From a checkpoint of a small audio captioner: decoder layers 6.
Rows from block 2 of the text decoder, named by matrix and row number. Rows with one number belong to one neuron. Each number is 50 + 15 x the weight over its row's rms, rounded and kept within 0 to 99. All counts start at 0. After the name is the row's rms in percent of the matrix's.
# fc1: MLP up (decoder.blocks.2.mlp.fc1.weight, 960x320), inputs 0-79
# fc2: MLP down (decoder.blocks.2.mlp.fc2.weight, 320x960, transposed), outputs 0-79
fc1.245 067:66 60 77 69 48 43 76 30 55 52 66 66 61 46 54 51 39 36 45 45 35 49 48 54 63 52 48 47 43 70 57 62 42 49 59 83 72 61 35 55 68 55 15 60 56 35 42 43 18 36 74 44 58 57 57 45 40 40 50 53 57 46 59 24 58 39 36 28 44 52 46 61 60 61 67 49 60 47 35 40
fc1.246 130:46 61 39 47 53 55 61 73 73 60 52 70 67 46 33 75 76 49 19 50 35 58 09 47 44 29 90 57 55 36 22 50 54 34 50 33 23 53 53 34 51 49 33 23 57 37 42 45 61 17 46 37 29 61 36 57 87 50 50 40 55 53 41 60 27 46 47 46 54 58 66 48 30 45 24 49 35 46 26 35
fc1.247 078:86 42 35 60 37 49 60 60 44 50 40 49 52 54 53 53 34 54 61 41 42 47 46 31 65 21 58 61 74 59 41 48 23 26 48 73 65 55 48 55 48 68 52 46 34 21 48 46 20 54 36 36 59 39 26 41 67 58 71 38 35 69 31 61 65 54 43 56 28 74 48 74 58 53 54 63 66 48 54 45
fc1.248 108:38 52 60 24 63 40 34 60 61 33 52 38 61 84 34 44 59 59 61 42 45 28 68 36 28 80 69 65 59 36 69 35 55 78 38 22 58 53 44 42 36 36 75 73 55 52 48 48 58 57 48 74 59 25 40 52 43 47 53 59 63 65 56 48 43 56 87 66 38 44 41 57 42 68 32 48 78 89 63 46
fc1.249 161:33 55 54 54 73 45 20 66 63 42 68 35 58 55 54 43 20 40 30 73 49 53 41 21 78 41 33 37 61 43 49 26 14 70 29 53 56 55 35 48 72 37 61 57 67 58 64 62 81 53 55 53 59 79 56 69 61 56 67 67 34 66 86 54 41 63 28 47 31 57 59 61 40 49 67 45 64 39 67 60
fc1.250 064:66 49 16 29 52 34 44 44 29 24 57 47 46 71 61 56 53 36 46 43 56 53 71 43 54 67 67 76 45 48 62 40 27 57 51 71 60 61 52 44 30 23 40 64 65 46 37 24 58 41 44 20 51 66 27 28 82 46 58 44 40 74 54 75 38 60 46 55 39 76 44 65 69 70 54 44 26 63 61 58
fc1.251 075:51 26 79 75 28 58 20 56 38 55 30 50 31 55 22 39 53 72 62 53 38 68 38 56 39 37 48 43 54 43 50 74 12 42 56 36 59 30 64 39 37 49 65 36 73 57 71 43 53 43 36 51 61 48 74 68 49 39 46 51 51 27 49 44 54 57 60 46 29 61 43 59 53 66 29 64 62 65 63 36
fc1.252 110:51 50 51 64 58 81 43 64 34 58 54 52 31 56 50 35 26 46 43 85 33 88 71 58 58 60 54 38 51 68 53 78 33 72 39 54 43 69 68 31 60 54 44 43 68 58 60 27 69 48 33 63 71 35 51 43 56 54 52 47 35 74 51 72 63 45 32 56 48 44 48 74 62 49 52 42 67 63 46 36
fc1.253 080:63 64 41 35 55 47 37 36 40 36 24 35 44 53 21 79 56 60 67 49 40 52 37 32 76 10 45 56 51 33 50 49 54 67 67 33 69 47 48 47 67 52 79 39 47 29 26 09 49 39 28 73 42 59 46 67 62 62 41 44 54 55 37 38 67 36 38 99 59 45 43 55 67 65 50 39 50 58 44 60
fc1.254 014:41 61 71 48 61 50 59 49 95 35 16 49 66 61 59 70 38 70 37 46 45 71 44 35 44 75 57 59 30 24 67 56 43 20 20 76 62 36 45 54 23 53 43 39 35 61 47 62 28 32 60 36 35 42 47 30 46 58 64 45 66 43 54 35 56 52 47 49 34 45 45 19 48 71 64 44 30 66 72 57
fc1.255 148:68 80 50 43 87 61 41 39 61 47 37 48 49 54 30 48 56 73 54 35 52 62 30 72 63 46 46 46 28 57 43 54 58 57 38 63 31 62 53 64 32 58 29 74 69 58 37 34 55 37 57 50 44 63 59 51 46 57 94 42 57 60 80 57 62 54 68 23 30 69 43 65 59 58 41 52 44 61 64 37
fc1.256 010:48 48 48 53 60 48 42 47 35 45 48 33 74 41 61 42 61 36 44 41 43 43 31 44 65 59 56 47 54 49 47 40 57 62 29 41 27 33 37 73 50 42 55 59 74 66 65 48 54 46 47 87 52 46 67 48 73 60 43 47 52 32 35 57 28 80 72 72 64 36 68 77 43 44 36 64 40 51 43 33
fc1.257 113:67 22 41 61 59 57 26 35 47 51 49 41 38 44 51 21 54 32 43 51 60 81 63 52 75 29 79 76 31 47 46 59 36 35 44 39 56 54 34 39 51 52 45 53 52 52 73 44 81 58 04 37 67 60 72 58 38 68 39 69 43 61 62 47 66 39 51 54 53 67 55 23 29 51 77 46 81 44 73 33
fc1.258 155:49 43 70 58 51 44 60 53 42 38 34 50 48 39 69 38 48 45 54 49 60 63 64 45 42 68 56 33 37 54 40 29 57 32 47 42 60 54 47 36 47 61 42 27 62 48 52 70 54 21 69 52 44 59 39 58 42 68 71 20 49 25 35 23 37 44 39 31 19 54 60 46 45 49 36 50 47 33 39 23
fc1.259 070:70 60 41 85 55 52 32 64 83 59 61 49 41 44 59 50 42 56 42 67 51 53 62 61 60 66 56 38 50 77 57 63 32 50 33 46 81 54 42 33 60 29 43 47 54 33 64 41 68 57 42 51 60 60 69 50 60 41 58 27 39 41 71 69 53 63 42 61 66 42 59 44 60 47 88 24 64 19 30 34
fc1.260 100:59 76 65 57 46 43 55 50 72 77 39 35 22 69 19 35 59 52 64 55 63 29 23 68 47 40 43 19 39 56 47 65 56 51 55 31 70 55 40 44 56 32 55 35 53 35 65 56 42 64 54 45 26 55 70 46 29 51 51 63 47 10 32 29 56 55 40 32 51 30 58 56 45 36 37 38 55 62 52 27
fc1.261 070:22 43 48 42 44 34 49 27 54 41 63 52 38 37 62 37 51 50 47 53 60 65 38 23 30 54 55 64 39 54 51 80 34 61 68 40 55 67 48 44 45 42 54 27 80 56 45 29 60 70 46 49 32 74 40 62 16 28 67 57 17 59 55 18 40 75 74 42 16 38 60 31 37 39 22 79 65 82 53 24
fc1.262 083:54 56 53 80 45 29 46 68 51 38 46 49 42 76 51 65 55 33 34 41 38 29 63 40 54 31 65 57 37 61 62 44 56 30 81 34 32 31 56 35 94 53 64 51 73 52 51 69 47 69 71 97 58 48 44 40 67 69 47 58 39 53 63 53 22 37 46 47 63 62 62 44 46 35 67 67 22 21 55 42
fc1.263 090:49 66 54 67 43 65 35 23 61 68 66 60 82 35 52 63 60 69 41 53 29 57 41 58 59 50 49 40 87 56 61 46 27 37 33 40 53 26 57 30 57 74 69 76 38 60 52 64 42 28 41 62 52 21 49 41 43 67 44 50 68 51 30 56 57 48 48 75 70 63 20 53 03 55 43 43 27 34 67 49
fc1.264 140:47 55 46 60 30 22 46 60 72 42 52 60 50 64 48 53 28 47 45 51 64 80 64 53 58 63 55 12 46 51 29 42 29 35 44 47 28 53 40 39 59 72 48 48 48 34 44 48 30 65 69 66 49 73 62 50 34 55 60 61 39 37 67 88 60 56 55 46 49 29 63 62 52 75 52 33 43 58 61 64
fc2.245 082:38 65 43 49 48 52 32 38 34 43 46 50 54 55 51 42 51 76 99 59 56 47 47 76 59 35 47 46 21 37 63 50 46 56 33 30 31 49 67 49 38 49 56 52 37 42 49 85 68 47 37 48 56 55 49 22 40 53 47 61 42 61 69 51 52 39 43 99 70 56 53 42 32 40 53 31 41 32 48 38
fc2.246 123:49 65 68 24 32 60 37 26 48 65 61 41 64 39 60 51 68 33 87 40 54 48 54 50 37 45 45 46 58 61 29 29 45 63 53 27 35 50 20 58 72 42 65 55 40 59 60 59 45 51 52 65 59 47 53 56 53 61 48 42 40 47 23 50 49 99 58 42 54 53 48 27 56 28 76 55 39 52 61 45
fc2.247 088:49 42 44 40 82 47 27 36 53 57 49 59 30 42 54 51 68 37 38 29 71 62 50 67 78 07 30 71 23 40 59 51 47 51 54 35 48 50 36 47 80 57 44 53 41 53 55 42 57 59 53 42 47 49 32 43 52 48 56 34 14 56 18 55 54 76 52 80 40 25 74 66 44 38 57 50 36 75 31 61
fc2.248 109:60 72 06 49 62 64 65 55 64 51 60 41 41 27 48 32 34 69 86 42 67 53 54 75 70 30 71 45 30 50 52 34 48 43 28 52 36 57 67 49 38 46 38 42 62 49 34 48 35 54 63 41 43 71 48 48 59 47 41 40 47 36 51 39 64 55 60 60 46 55 67 47 68 57 87 45 57 52 60 60
fc2.249 145:50 46 34 40 47 46 57 48 53 42 54 56 35 57 45 62 74 69 50 56 42 36 44 74 15 58 55 46 16 48 42 36 47 58 75 48 62 52 49 57 57 61 59 51 66 34 53 39 46 58 52 45 25 41 38 39 52 58 27 51 43 39 37 43 57 12 60 67 12 44 52 42 58 53 59 37 42 58 44 52
fc2.250 064:45 27 71 68 69 52 62 64 54 47 72 52 40 13 53 64 61 72 46 78 53 48 51 52 48 10 50 58 33 56 78 46 54 60 51 42 56 47 56 41 65 47 50 48 38 71 56 57 26 40 44 51 50 41 48 68 40 64 47 68 24 52 33 44 57 55 52 18 61 54 33 53 34 24 41 17 51 69 57 47
fc2.251 072:69 87 36 24 51 49 46 45 86 47 57 50 80 56 57 61 55 18 88 46 43 19 42 44 61 40 54 52 54 58 44 54 58 48 64 55 49 53 52 47 65 50 49 52 26 37 58 61 41 74 31 32 46 48 47 32 50 61 55 68 58 55 70 47 54 52 45 77 55 36 69 44 74 45 65 41 23 37 52 42
fc2.252 111:51 42 42 17 42 44 32 54 80 58 76 61 61 40 53 48 68 37 43 48 63 21 44 55 52 29 70 45 42 69 53 41 54 55 69 53 58 42 48 39 53 38 33 55 52 47 51 67 44 48 51 72 45 57 45 60 51 53 58 50 55 78 34 53 45 35 41 58 54 59 44 42 68 37 67 61 35 39 58 52
fc2.253 086:06 61 84 45 45 71 65 56 59 45 77 48 40 48 47 41 46 66 21 50 57 35 49 61 54 24 41 82 24 58 68 56 49 59 53 76 51 48 30 48 50 48 58 51 56 46 52 46 38 48 71 12 44 67 56 29 49 52 31 49 41 57 58 37 74 50 91 22 53 52 80 54 25 52 61 38 39 50 50 38
fc2.254 014:22 40 40 74 32 78 54 54 42 35 55 30 37 42 21 29 40 63 50 56 73 60 62 55 83 61 37 71 39 50 90 60 60 60 66 36 36 45 50 45 59 41 44 52 59 22 41 58 80 66 41 57 83 45 62 51 63 40 28 44 45 60 53 51 60 33 51 53 60 70 36 38 61 48 65 69 61 53 55 46
fc2.255 151:58 59 41 29 51 39 33 62 47 50 77 51 56 34 59 39 47 45 49 20 48 72 50 59 50 17 50 49 38 58 55 50 44 54 55 45 20 44 40 50 80 48 00 47 21 44 38 41 61 36 56 30 44 50 51 49 51 52 62 67 52 42 60 48 47 54 43 22 35 26 60 53 53 32 40 15 30 22 52 46
fc2.256 011:52 53 46 59 42 59 82 40 50 86 80 60 14 47 46 54 32 57 34 29 65 48 62 42 49 45 33 36 52 25 64 62 64 54 66 45 61 60 51 45 46 50 49 44 57 51 29 60 63 51 64 56 57 45 52 73 44 52 61 52 43 48 49 44 89 45 21 30 36 42 41 45 53 46 43 33 62 59 68 69
fc2.257 116:44 50 44 50 54 22 76 71 69 51 56 63 96 60 76 37 59 47 87 57 43 42 46 34 56 35 29 39 58 54 66 54 57 48 34 37 40 49 45 51 22 44 51 52 64 52 44 65 53 48 63 46 62 71 42 38 50 51 48 41 46 27 40 59 50 35 62 47 19 29 27 48 47 47 37 28 47 62 45 61
fc2.258 194:63 37 08 52 23 63 41 28 28 47 46 59 68 53 51 43 39 50 62 38 40 42 54 53 30 77 71 28 40 44 33 36 48 48 40 50 50 54 42 53 36 56 49 43 50 65 43 43 44 54 50 41 44 68 49 53 51 47 64 43 51 24 30 40 59 38 35 42 27 44 56 48 50 42 82 27 53 13 45 47
fc2.259 075:43 78 56 62 32 35 29 42 58 19 58 63 34 39 33 70 53 54 45 57 47 73 38 55 57 34 23 33 56 56 39 48 53 54 47 65 55 57 53 64 83 46 18 52 45 35 47 55 28 45 55 57 58 51 32 30 50 43 50 44 43 65 36 49 28 48 36 44 54 36 65 33 47 75 53 49 42 65 49 59
fc2.260 100:25 82 37 26 43 58 67 63 48 38 61 38 42 34 64 49 57 52 52 30 44 68 59 41 80 60 41 79 57 65 38 43 51 55 59 54 42 48 24 61 63 53 35 54 68 65 42 56 44 60 55 56 54 49 39 35 49 38 41 55 44 51 57 48 56 51 70 68 56 39 58 56 64 49 53 40 63 53 48 55
fc2.261 066:77 60 47 63 51 60 67 88 34 36 42 58 80 26 45 51 27 65 59 63 67 29 51 43 40 76 37 42 70 50 61 44 53 43 36 36 46 52 20 59 52 39 59 52 47 47 50 56 51 51 55 57 56 17 52 31 57 53 24 55 84 33 58 61 55 33 42 74 73 58 48 55 73 39 83 14 69 34 51 59
fc2.262 093:52 64 65 49 43 74 53 64 62 47 55 47 74 49 45 67 49 38 63 66 67 48 56 31 53 62 37 51 36 37 33 66 49 46 52 79 70 58 48 47 30 59 37 48 43 50 49 70 76 40 47 41 55 34 45 65 45 50 23 69 59 71 55 40 69 79 65 79 62 63 41 62 38 19 62 65 70 41 47 47
fc2.263 092:47 39 62 40 72 26 71 83 60 59 23 44 66 81 64 56 17 18 43 56 31 31 57 43 53 58 62 35 42 22 32 50 50 53 75 65 54 52 59 66 46 26 52 36 47 24 45 61 51 58 54 45 57 69 52 55 50 37 35 34 41 44 71 63 61 50 65 19 27 26 51 59 71 30 50 74 63 55 50 39
fc2.264 134:41 40 51 47 24 56 31 46 36 47 40 31 66 68 33 43 46 62 46 68 43 45 50 58 62 47 61 45 55 41 59 31 47 45 57 69 34 53 43 57 38 34 52 46 61 63 51 55 45 35 51 64 12 46 62 21 50 46 42 24 42 58 42 43 39 55 53 32 73 30 76 50 59 52 46 55 42 45 31 44