Weights of a small audio captioner.
Model: 8.09M parameters, log mel input, encoder arch poolformer, encoder norm layernorm_no_bias, encoder activation gelu, encoder patch size [4, 4], encoder depths [2, 3, 3], encoder widths [48, 96, 192], decoder width 320, decoder layers 6, decoder norm layernorm, decoder activation gelu_tanh.
Data: trained on synthesized solo parts of chorales (CocoChorales), 10.0 epochs.
Rows from block 3 of the text decoder, named by matrix and row number. Rows with one number belong to one neuron. Each number is 500 + 40 x the weight over its row's rms, rounded and kept within 0 to 999. All counts start at 0. Numbers have three digits each. After the name is the row's rms in percent of the matrix's.
# fc1: MLP up (decoder.blocks.3.mlp.fc1.weight, 960x320), inputs 0-106
# fc2: MLP down (decoder.blocks.3.mlp.fc2.weight, 320x960, transposed), outputs 0-106
fc1.452 013:519515467501535453498495553476543499537497426572504406494530490495502466500433520503499439465489482476501522472506487479530473509431497485465469428498468452458510545476557507497510463457498463543484508506513513534477564436449518489487499451484492465499557504502512523476520553489561454519418498463530528533554520510484531
fc2.452 015:465499585503611566469542507449556529449537485484498545537533452535506511508616507545508537476465497504469440467513426474522470522480518540539515550449581507504529502504477547514470456505457508603443550505458421420480525533461485522556505571543481561467520527532488528519457538433486456478492433550527539452540520477479516
fc1.453 105:514514459582494470541482566471433552503547448528491530468488437537445441470499453482508462574463528541416461451433501422390450500557513450488504449476524458469524496475508517473446514459551418475501466452472506503469543473475505477555547481510480481482537526487522481487466528428510524506515497455465431452524471422546510
fc2.453 095:483529515414505532472536418513522482550456493502520527523517587459497561562549502488512499478523509524514510508496559528567523489490491529542510542550422560476508504462485503425579494533466518606514531528560489505535493547566471513451495531527502513484521426419487453526573484508518496394509507546505524524509517510473498
fc1.454 094:495488486535496539507552473480558462567490504464433453484475616517535570563520493469522458485513493486511515452449452505562541513492522503482393469599433527543493541455502500477559437484436533597539529461476526467471503499550502477439515468542521521588480469591472557488439501510467474490472481465518499443553506506479510
fc2.454 087:466517520507473449542507472526489506460558505514562500481532459510478466438475541418358522534512494496472493535498558479485488505497565501502521515467544437472508498513470546476460524466470539425491503509527487480541534500512479502545541541477489485460495552355575435431456478480522533603551522491514471500421527466508507
fc1.455 065:508499423490456533470468481482455526468539513525460507518491487589585566468514512498509517500524446509411499537519452512520469460477503475495467481528510490535525508490526486470512488496494438503525549507491503548481537489452516514517484481478570474544391464506466441512522508530491525590461406487454485468480494489426495
fc2.455 061:483530492492413512522606511485579506545483515501467480529459537466485529500474500429490516502503482523502456488472572511505488466517519508498493494439526481475521490471497483529438436533464500477513498520510527483531597486438503529522529462559502445451503468561512529456526538514565512506534533466446521499476479470525480
fc1.456 168:542520567488467545520473497507457490468567504520561497518533472587522497521474513519546487529508478554399533498545496521554461481400554542534506540494575434517513483471508497475449509511415471553488507486509461522476587456495532519564496479533506418498579473488511505540479533427546551399409486496531481444464528477553488
fc2.456 168:451469511502434515518559503508528562509472504478500505541554514426488502483543520526567493497491518482533499547487594488463434484532511510487459468531433592536490524486488467509534476445489474518482550465445551479475523502509538460499497510473456596452472508494513510405485519515445487529526485478467447486555477476468506
fc1.457 090:468502503481479502504501415522539500539514485484500558525456529475509500507526552491536532450483463494479485516489521499444543520456510473482533570488501567415504514494498549500522565426467489460453455573571458509575504493509449473493516500526509461406493501464504497509455529488454565497514489473561512479391494487477460
fc2.457 075:483484500545532518483452523474442535493526495492480433473502477568497485519532449539546469503491521494558504538510463527568450472488468536511514475540497416591463516574491485555511443510495477547438504415489546449464489502492478514500484455538517556616518479504498500434516470503491534500485491462471470584512563486491490
fc1.458 124:519479501474466475532522565517390514457463477449501471466487543471554483454447575513456489570509491533372466485535361496540516515518397506514556553500535518537481492480519589518486458564539473491567509508496455491461480490536564529493478534495515391581487559501479497502518500457477513538485425472512466456570486474488508
fc2.458 119:466523496482414447430514453524533448459452502537501498603446461443513583547525546532507514540493505507522531494500579538523537494505458517489529481447467430452508464548518539525500487441468523480486456525533544479519492464542485523500535542515494459469477415559497524470453493532510459459534514550485490475501465480531513
fc1.459 203:455493495534582485493487453415584586553465499495494560503508488536462550457494526514504507493526461480462462438557422496481437518484549489512542449505544538488488569584517547561485505536571486442573540520478485488527479495490497549470466533462451542423485558494450449503481474568489552510497464518487463468544473529580570
fc2.459 170:590523471462463470504457455506502520518517505530474463521513472571513530455567517494417455465521530511459502490493499497478537571505484499501487523486500471457503466473498550470529486426438505411483401517503406428504515474553542526480501476486518470406491474549535572455463467509503454520572473456492592466506501470489490
fc1.460 076:518536514536513579535469489555552498498476484494524522528481530501538521511459580510488458507517515551512511516446529550452502569505414491581492457460473548472479492422487500460515510526513500458518503555500524551478471578483519570508454463499507413490515478468494481533470492491438491571488468572491456491440585520561481
fc2.460 068:423550533506447447476483442491510469462543506492536448561555485516512538496499508543545525516494510498494510455510534509468514433510514540504490483485558510580485475568496503453461516506436532547552432491467451476462537454529534483457482542515502541532449507501487508515519546493510419491528502506429500532577489463436505
fc1.461 188:471528544478544515484488454506534521495520487477483589512506540436544448504488514483481528507485477522514537561534476512467480480561493474471475527497470438554509490460570501430485470429477508538501542419554464482601487529535462487518513568548493476537477442565418539488456545472519481497524462466452458532538581522477538
fc2.461 206:481422493451555488556449471566516474491531454514520512533518503572490561535497506539431472481470496503546493490486557485441503553489508487485470514523482512411507477491506496495535473534432479526453345535435510432515501512471515430417446477560455492440528486517508499448496456431533481512510489498518532416423513442450500
fc1.462 077:515436521530557579522536532498553460481462466417493542464516514512538517475485521530495529505477478501419498538537524516500447414453520514537521579473562508403529504517500428489523470531471438590483509469517474468510505480506480482550506504483468517496538485487541505472492537475431528429524518516503561469385482557507463
fc2.462 087:565513504611527572499468462475545537572451489564485463470527539562500533444574506517555508488492517508506547440482520520478466469500534531503460516517490508442491532478516499526449552449536511522449535496540541505501461493533474461467469545489515495428526511490506510546491512499532490501470474530512519516566480391507511
fc1.463 059:460478438529489505539504515532542555542525476479507601542532559508516513492581427490559539452546437497479547511528489557468526479474517517480528436497519494517507510447465514489508476527445456562445466451486503547555520564472519535531510454408511460460499490566475562556460441488476483482527499558494451491456440518512514
fc2.463 059:578492553459456530464484534401441519521485538507443457508464467478512449476562601552466503458455509469521510510514598473521481453511469462507526507505462501459504444479468506510461480456523548496501396560497504451503495508426459539523486492560489556513483504421533413457508448492540545541528464495542500527489473579458487
fc1.464 128:542577524471510500538523479518504520532511534507523475415461475478500504445500511484476508497514528526485518459426439427490591480510454485459552438506532577578527483454508474495449442524452517524547500583535553451494543487450493514508507514626515568502408514520537590479506468428494491476503486524498483498512477429522457
fc2.464 123:451485530483519468476489537514530525499528496502526471503521506475517484504535535528525486526505497518484512528496439516536480467490532492510423516485463421442514510511494453487484481532536537444458491483455457596504454503466495541554471468575522503522575463446544479554429579479500440498478516493556452503525512575482500
fc1.465 065:423481483483544438518565553498472515524548507491499506495528504526560539460471451488529563481521475458557512462523506514495520474482511520467471501461576481495529505444475490516497491517468524518450538504502458466483554567498475508451510527487479449516451637472528493572469443510464477481486561501534506471488454516485498
fc2.465 055:611468574518511513495436463483452484508547490490465419528501521446468537561478575508533481501492483495513535536497546523523515489507492504521547473532412448508455493562497505475509573471507529480528382531495601515470466517478545547499473491437520515418565441540475488457456579474528526491487490514458488505469543496495520
fc1.466 020:505491480477518521484541495473518493505467505447464536538464522475525486465478508522526451555550531606461522548543502539529456500446503457548505541490564556471520458498455455402521529477478477566457556503468537476505523478525501537494510459534441539540544502522548563543524437487473477505523526427493518512409494621587476
fc2.466 024:431489428601498557568493554440456496491518506619500511506527474528481547545621484571486508453472503489479458479509478509472454515523537522494456568474539493490479524522489483536530515485511481535451537465407488529496494487505494504522508556456537486471519503480448525591481468468460556529463465485537517465477480485515510
fc1.467 074:511510416539527478497552499510527488508485468507547484539455529503546513546560503521574493468471515459517560501423554557545564503525494545460504440466495457520500533439550492443524468521431530473466560475483564455505529528483459467463516481531462561559506467424470517632461495515459491482485517507537535531504529491494507
fc2.467 064:469538566419488493512472538508520536472492520466496469467557441523502496382447495462442510509506478500515497530518508489444532521471485542487418544480578550515495499510487487557466525464480490450502494476550471529478536481513500485484466511420517470499469584513539422298432490458477469548511508507536495463492472493497483
fc1.468 160:460515452572482552533543518493515491498541485510490487572482547555542417443522453442472475534454521503532508460500475482512557460532512439506473525500508517501397535517509533548466513437531522493509466408507490576499449486497467555489525498568503420453511537480493491469505508457553537526457489406462527502543490416517513
fc2.468 140:446464466469480443478454490478562489495498504569478478472492517470494484480484564462491522426495499511461481486511567497528480523486552563508561434487501563433499493454513532472501479479475488570451508512474476504504553477512488494552519526573493480489543448509488564546536507533525430476537483562545470542356461472510524
fc1.469 128:476477526536470482457544567516537473472467545491500492572485511527522553498422489480530539469503499457556435449545500497516509548503494581452455536436444466473531539498494480458469567500496512512449463454453516506520503546480533533413547511510517496489477459488526480513449470509507510486435463502444478478453469442529512
fc2.469 111:512534494421471516539502459514481478436499487502479508464492502514504454529567502433468515482484510492450478481512537516486456502497525514493480442540490519513483511458492498504445487507403497433445611520590566443490522533564520442461462505378499431499494495526516476490411508486545499508489505502476516516554451573513492
fc1.470 011:469577592558461447497537522524511433578560515543500471562537473555496490499473474468512534499552477509500543529498487525486527582532523522555509571528537520486500444514504497521514585510538474436534463514460503529552474555488493488499600529547479522564483536468487555444463528455486511478447572475545452497516482468537486
fc2.470 014:467463479475478517467523507519524528554530587530624597560563497426513490497447474473531502445508501510513466475513459513472485489551479527503450500531479588570502526546542444511505432513465499496565520494553453537462512546466522544541516514562468544486509444599412503436458573500497515487526522516476528473529506455499506
fc1.471 155:604438455459462535497517498491482406438523499513500548472514442530514494533543486496558532513510496444484542570518435445561449489519413456467498542480512519572528431495488454467507454477433520499521462457533547430527519487468525432563545476527497461472541542490533465512501463461526586526508502499495513476517455466478454
fc2.471 166:463578531540511474582548532441572477473543504454443444501459519405493586493530534479446501483502491484515449492510438509404511459506474532508562520484448500500497477550499506523510515450484495412526592480509460463518540530538502511425498531479562467453560536541592526470441579532512546564485510504490519543513470524542508
fc1.472 135:475437540488519514558447457441439530448431530501553489554487524505414493585529521582465532444526485545565590522537596490508446536556496437506505471462508502501427516551531460401480503585498508521544479502447515527509496486520529518536454450426553487449506506484475516570524427461483472450500498447488451501473533462473510
fc2.472 145:482465524499441451591468524508497492485532488527503529499492522467512502522438492460439522519501517487424506503502489513452536510514509522523479451463461533462500482509496481436493520499494480527551472454535523446495524494458476445529463464555489483439492522489474397487483517487529482505521501502425510568458484568437509
fc1.473 015:557491564513459510466499512437482492510592532468471495566469570471490421580444463488531469471563453491503576496505546544472533486480476481482472472545486454522441465512455508524537532506505498431427529517479563512508497509465528513510526478433575502554500492444478486536497467515480453470473559489488469508409546584516552
fc2.473 017:521501470554511495534533568488517499501455545472576531525539465551500531492427482460494532474466503502500481433458464492470522454522510466509500542466547522495536476404542509496462464545459534514607512512506453488427426516543445490528469489521409560464562458545404561466516525481542558521488463529507558431583449502479534
fc1.474 047:491576488469496482467493542538549526440488553500490518489417507482484435473502606537577530469479433432479431537513495456596423494515480459490436447478547521507529463513519473519485506530490500457512520504468575462567508507478517464486519433437533470525492632478501475447506454475573501543457503532525502415460484608531511
fc2.474 047:387521451513522504582491518489482479485496468446447519563515488464496506487571460505505489505502500489573491546499429492441461472528520439483451569524550480518524529481500525504406483524399518483481522532470404554487538480526496549465492502570489543472543478572482536508496562455474636462488462482473533478491492480504470
fc1.475 063:514500510528496497515526494506465460486485512438435531556523517461501500513523499446491516489456594544489430553488505518604533462516487524449504534473468427455545465495509491501475511529420536504493466514465480547510509524484458470496508525522539555455494482532518438540595592582432518409460549466489516484482563517507475
fc2.475 064:450545509456510505518453487452444499466514460525487512482513443613476552523508517556458519525498490521518498490486461509476541509519537524525480493493495488477481483471510540536479490465480484481549439484487550431498459551537498487380493494426536538482532445473503508428444466515486440555483500522486481447500478408557501
fc1.476 093:465492488496494492522437482470448513485464458487511568525487469596457532520503562522430456460533508466494448499471544464457453498470520491479494515503468489460400512574500437529533579466477530522498538475486409438450440466473468492555439505535554511499480561560463515506486534484493566466498423420466558589419484578485517
fc2.476 078:485588503437508506466506485537472458530508493542494433484451529428502512495521502469508485547475525496474480476518519506494505497483466519513502444527488463507546496438489512498488514507514473504480462495556540509510549510550529457449518488547479397484605474463620469553528473488559422512529533521472469505505524390472497
fc1.477 086:535532469487471499496445491509594530507470491515501500489498506384508505463547460493497461515512418517484543483492496481465543536492512517477528536516502441560481431502563552480526513508454473502436445489448552543451432609480589491567544538469518440503550468453488542530425511525459456557503540549500445444497478376521537
fc2.477 080:508492488474555501508537573464431527501513488509486503525464512570493434500460492502479529485486506477462457491487546490503423499515515493479456514495538507480491511469456529515508469502502522470558417503490437478505551514467440465473453458512492478410411523484510471411584513482541475432496502454538532520458488675520478
fc1.478 054:409489524475484506491441500527483557502498495515547552482493527491485460492551468527467494491482464516519428524511493433495449537489520488528483508476494516446512480507449509522475494500545537490568433563512462460514494496490559495563522487525495415426468508474479478529483535478551494524533527467525439416463513456535503
fc2.478 050:523524469510557450553540508485481490515491525518460477547512470526501439544427492544501487577479515500485516547496520516518435436500547455500615515550481487527494495502493538487526507443440484566488535490513494473469473461565436510475563469513487585604506439551479539488471495515475581474524456532408530560542457559479481
fc1.479 132:458500482541529547530513542460472512522429534488532497518452488494521478568525457451491512525550467492521518535521511483537432587526568528525495490463455527446490440437476525454502453484531505440580466507446461584477575422474566496459485388495495469477509480484484502427558473512514475494541456479465427465524474495528524
fc2.479 133:486539433442492398520425585433471449479470481518495504491545520517506539454465501516494487496496483489508491522497471498568465466508490442471534509517551507464500534485513496584489494505512532504516414534544523500503516453420484478486487518515504522632461511612473556551453471533505505488528521529447566527575477521444497
fc1.480 088:404481489483584496566511524516532512538447501521474457471499513550512583511530478501479446483458496448502475466511519548458524438455479490504526477482468505473524475399469496450503492534476519567563523470523422496552475519619531473436527522547484421488464516581493581478476427480546487449546504545466452475540507473489494
fc2.480 071:637538513485410556481488435530393470448614483509563478485459475461485478452568544476469506507521517494452479516535477494577440484492563484510524504572484491500485547533501527495488523438510510491394451514489561516461534525482487562539497531406524520508486532430467424509523581452496442512453503502523464542406465484486492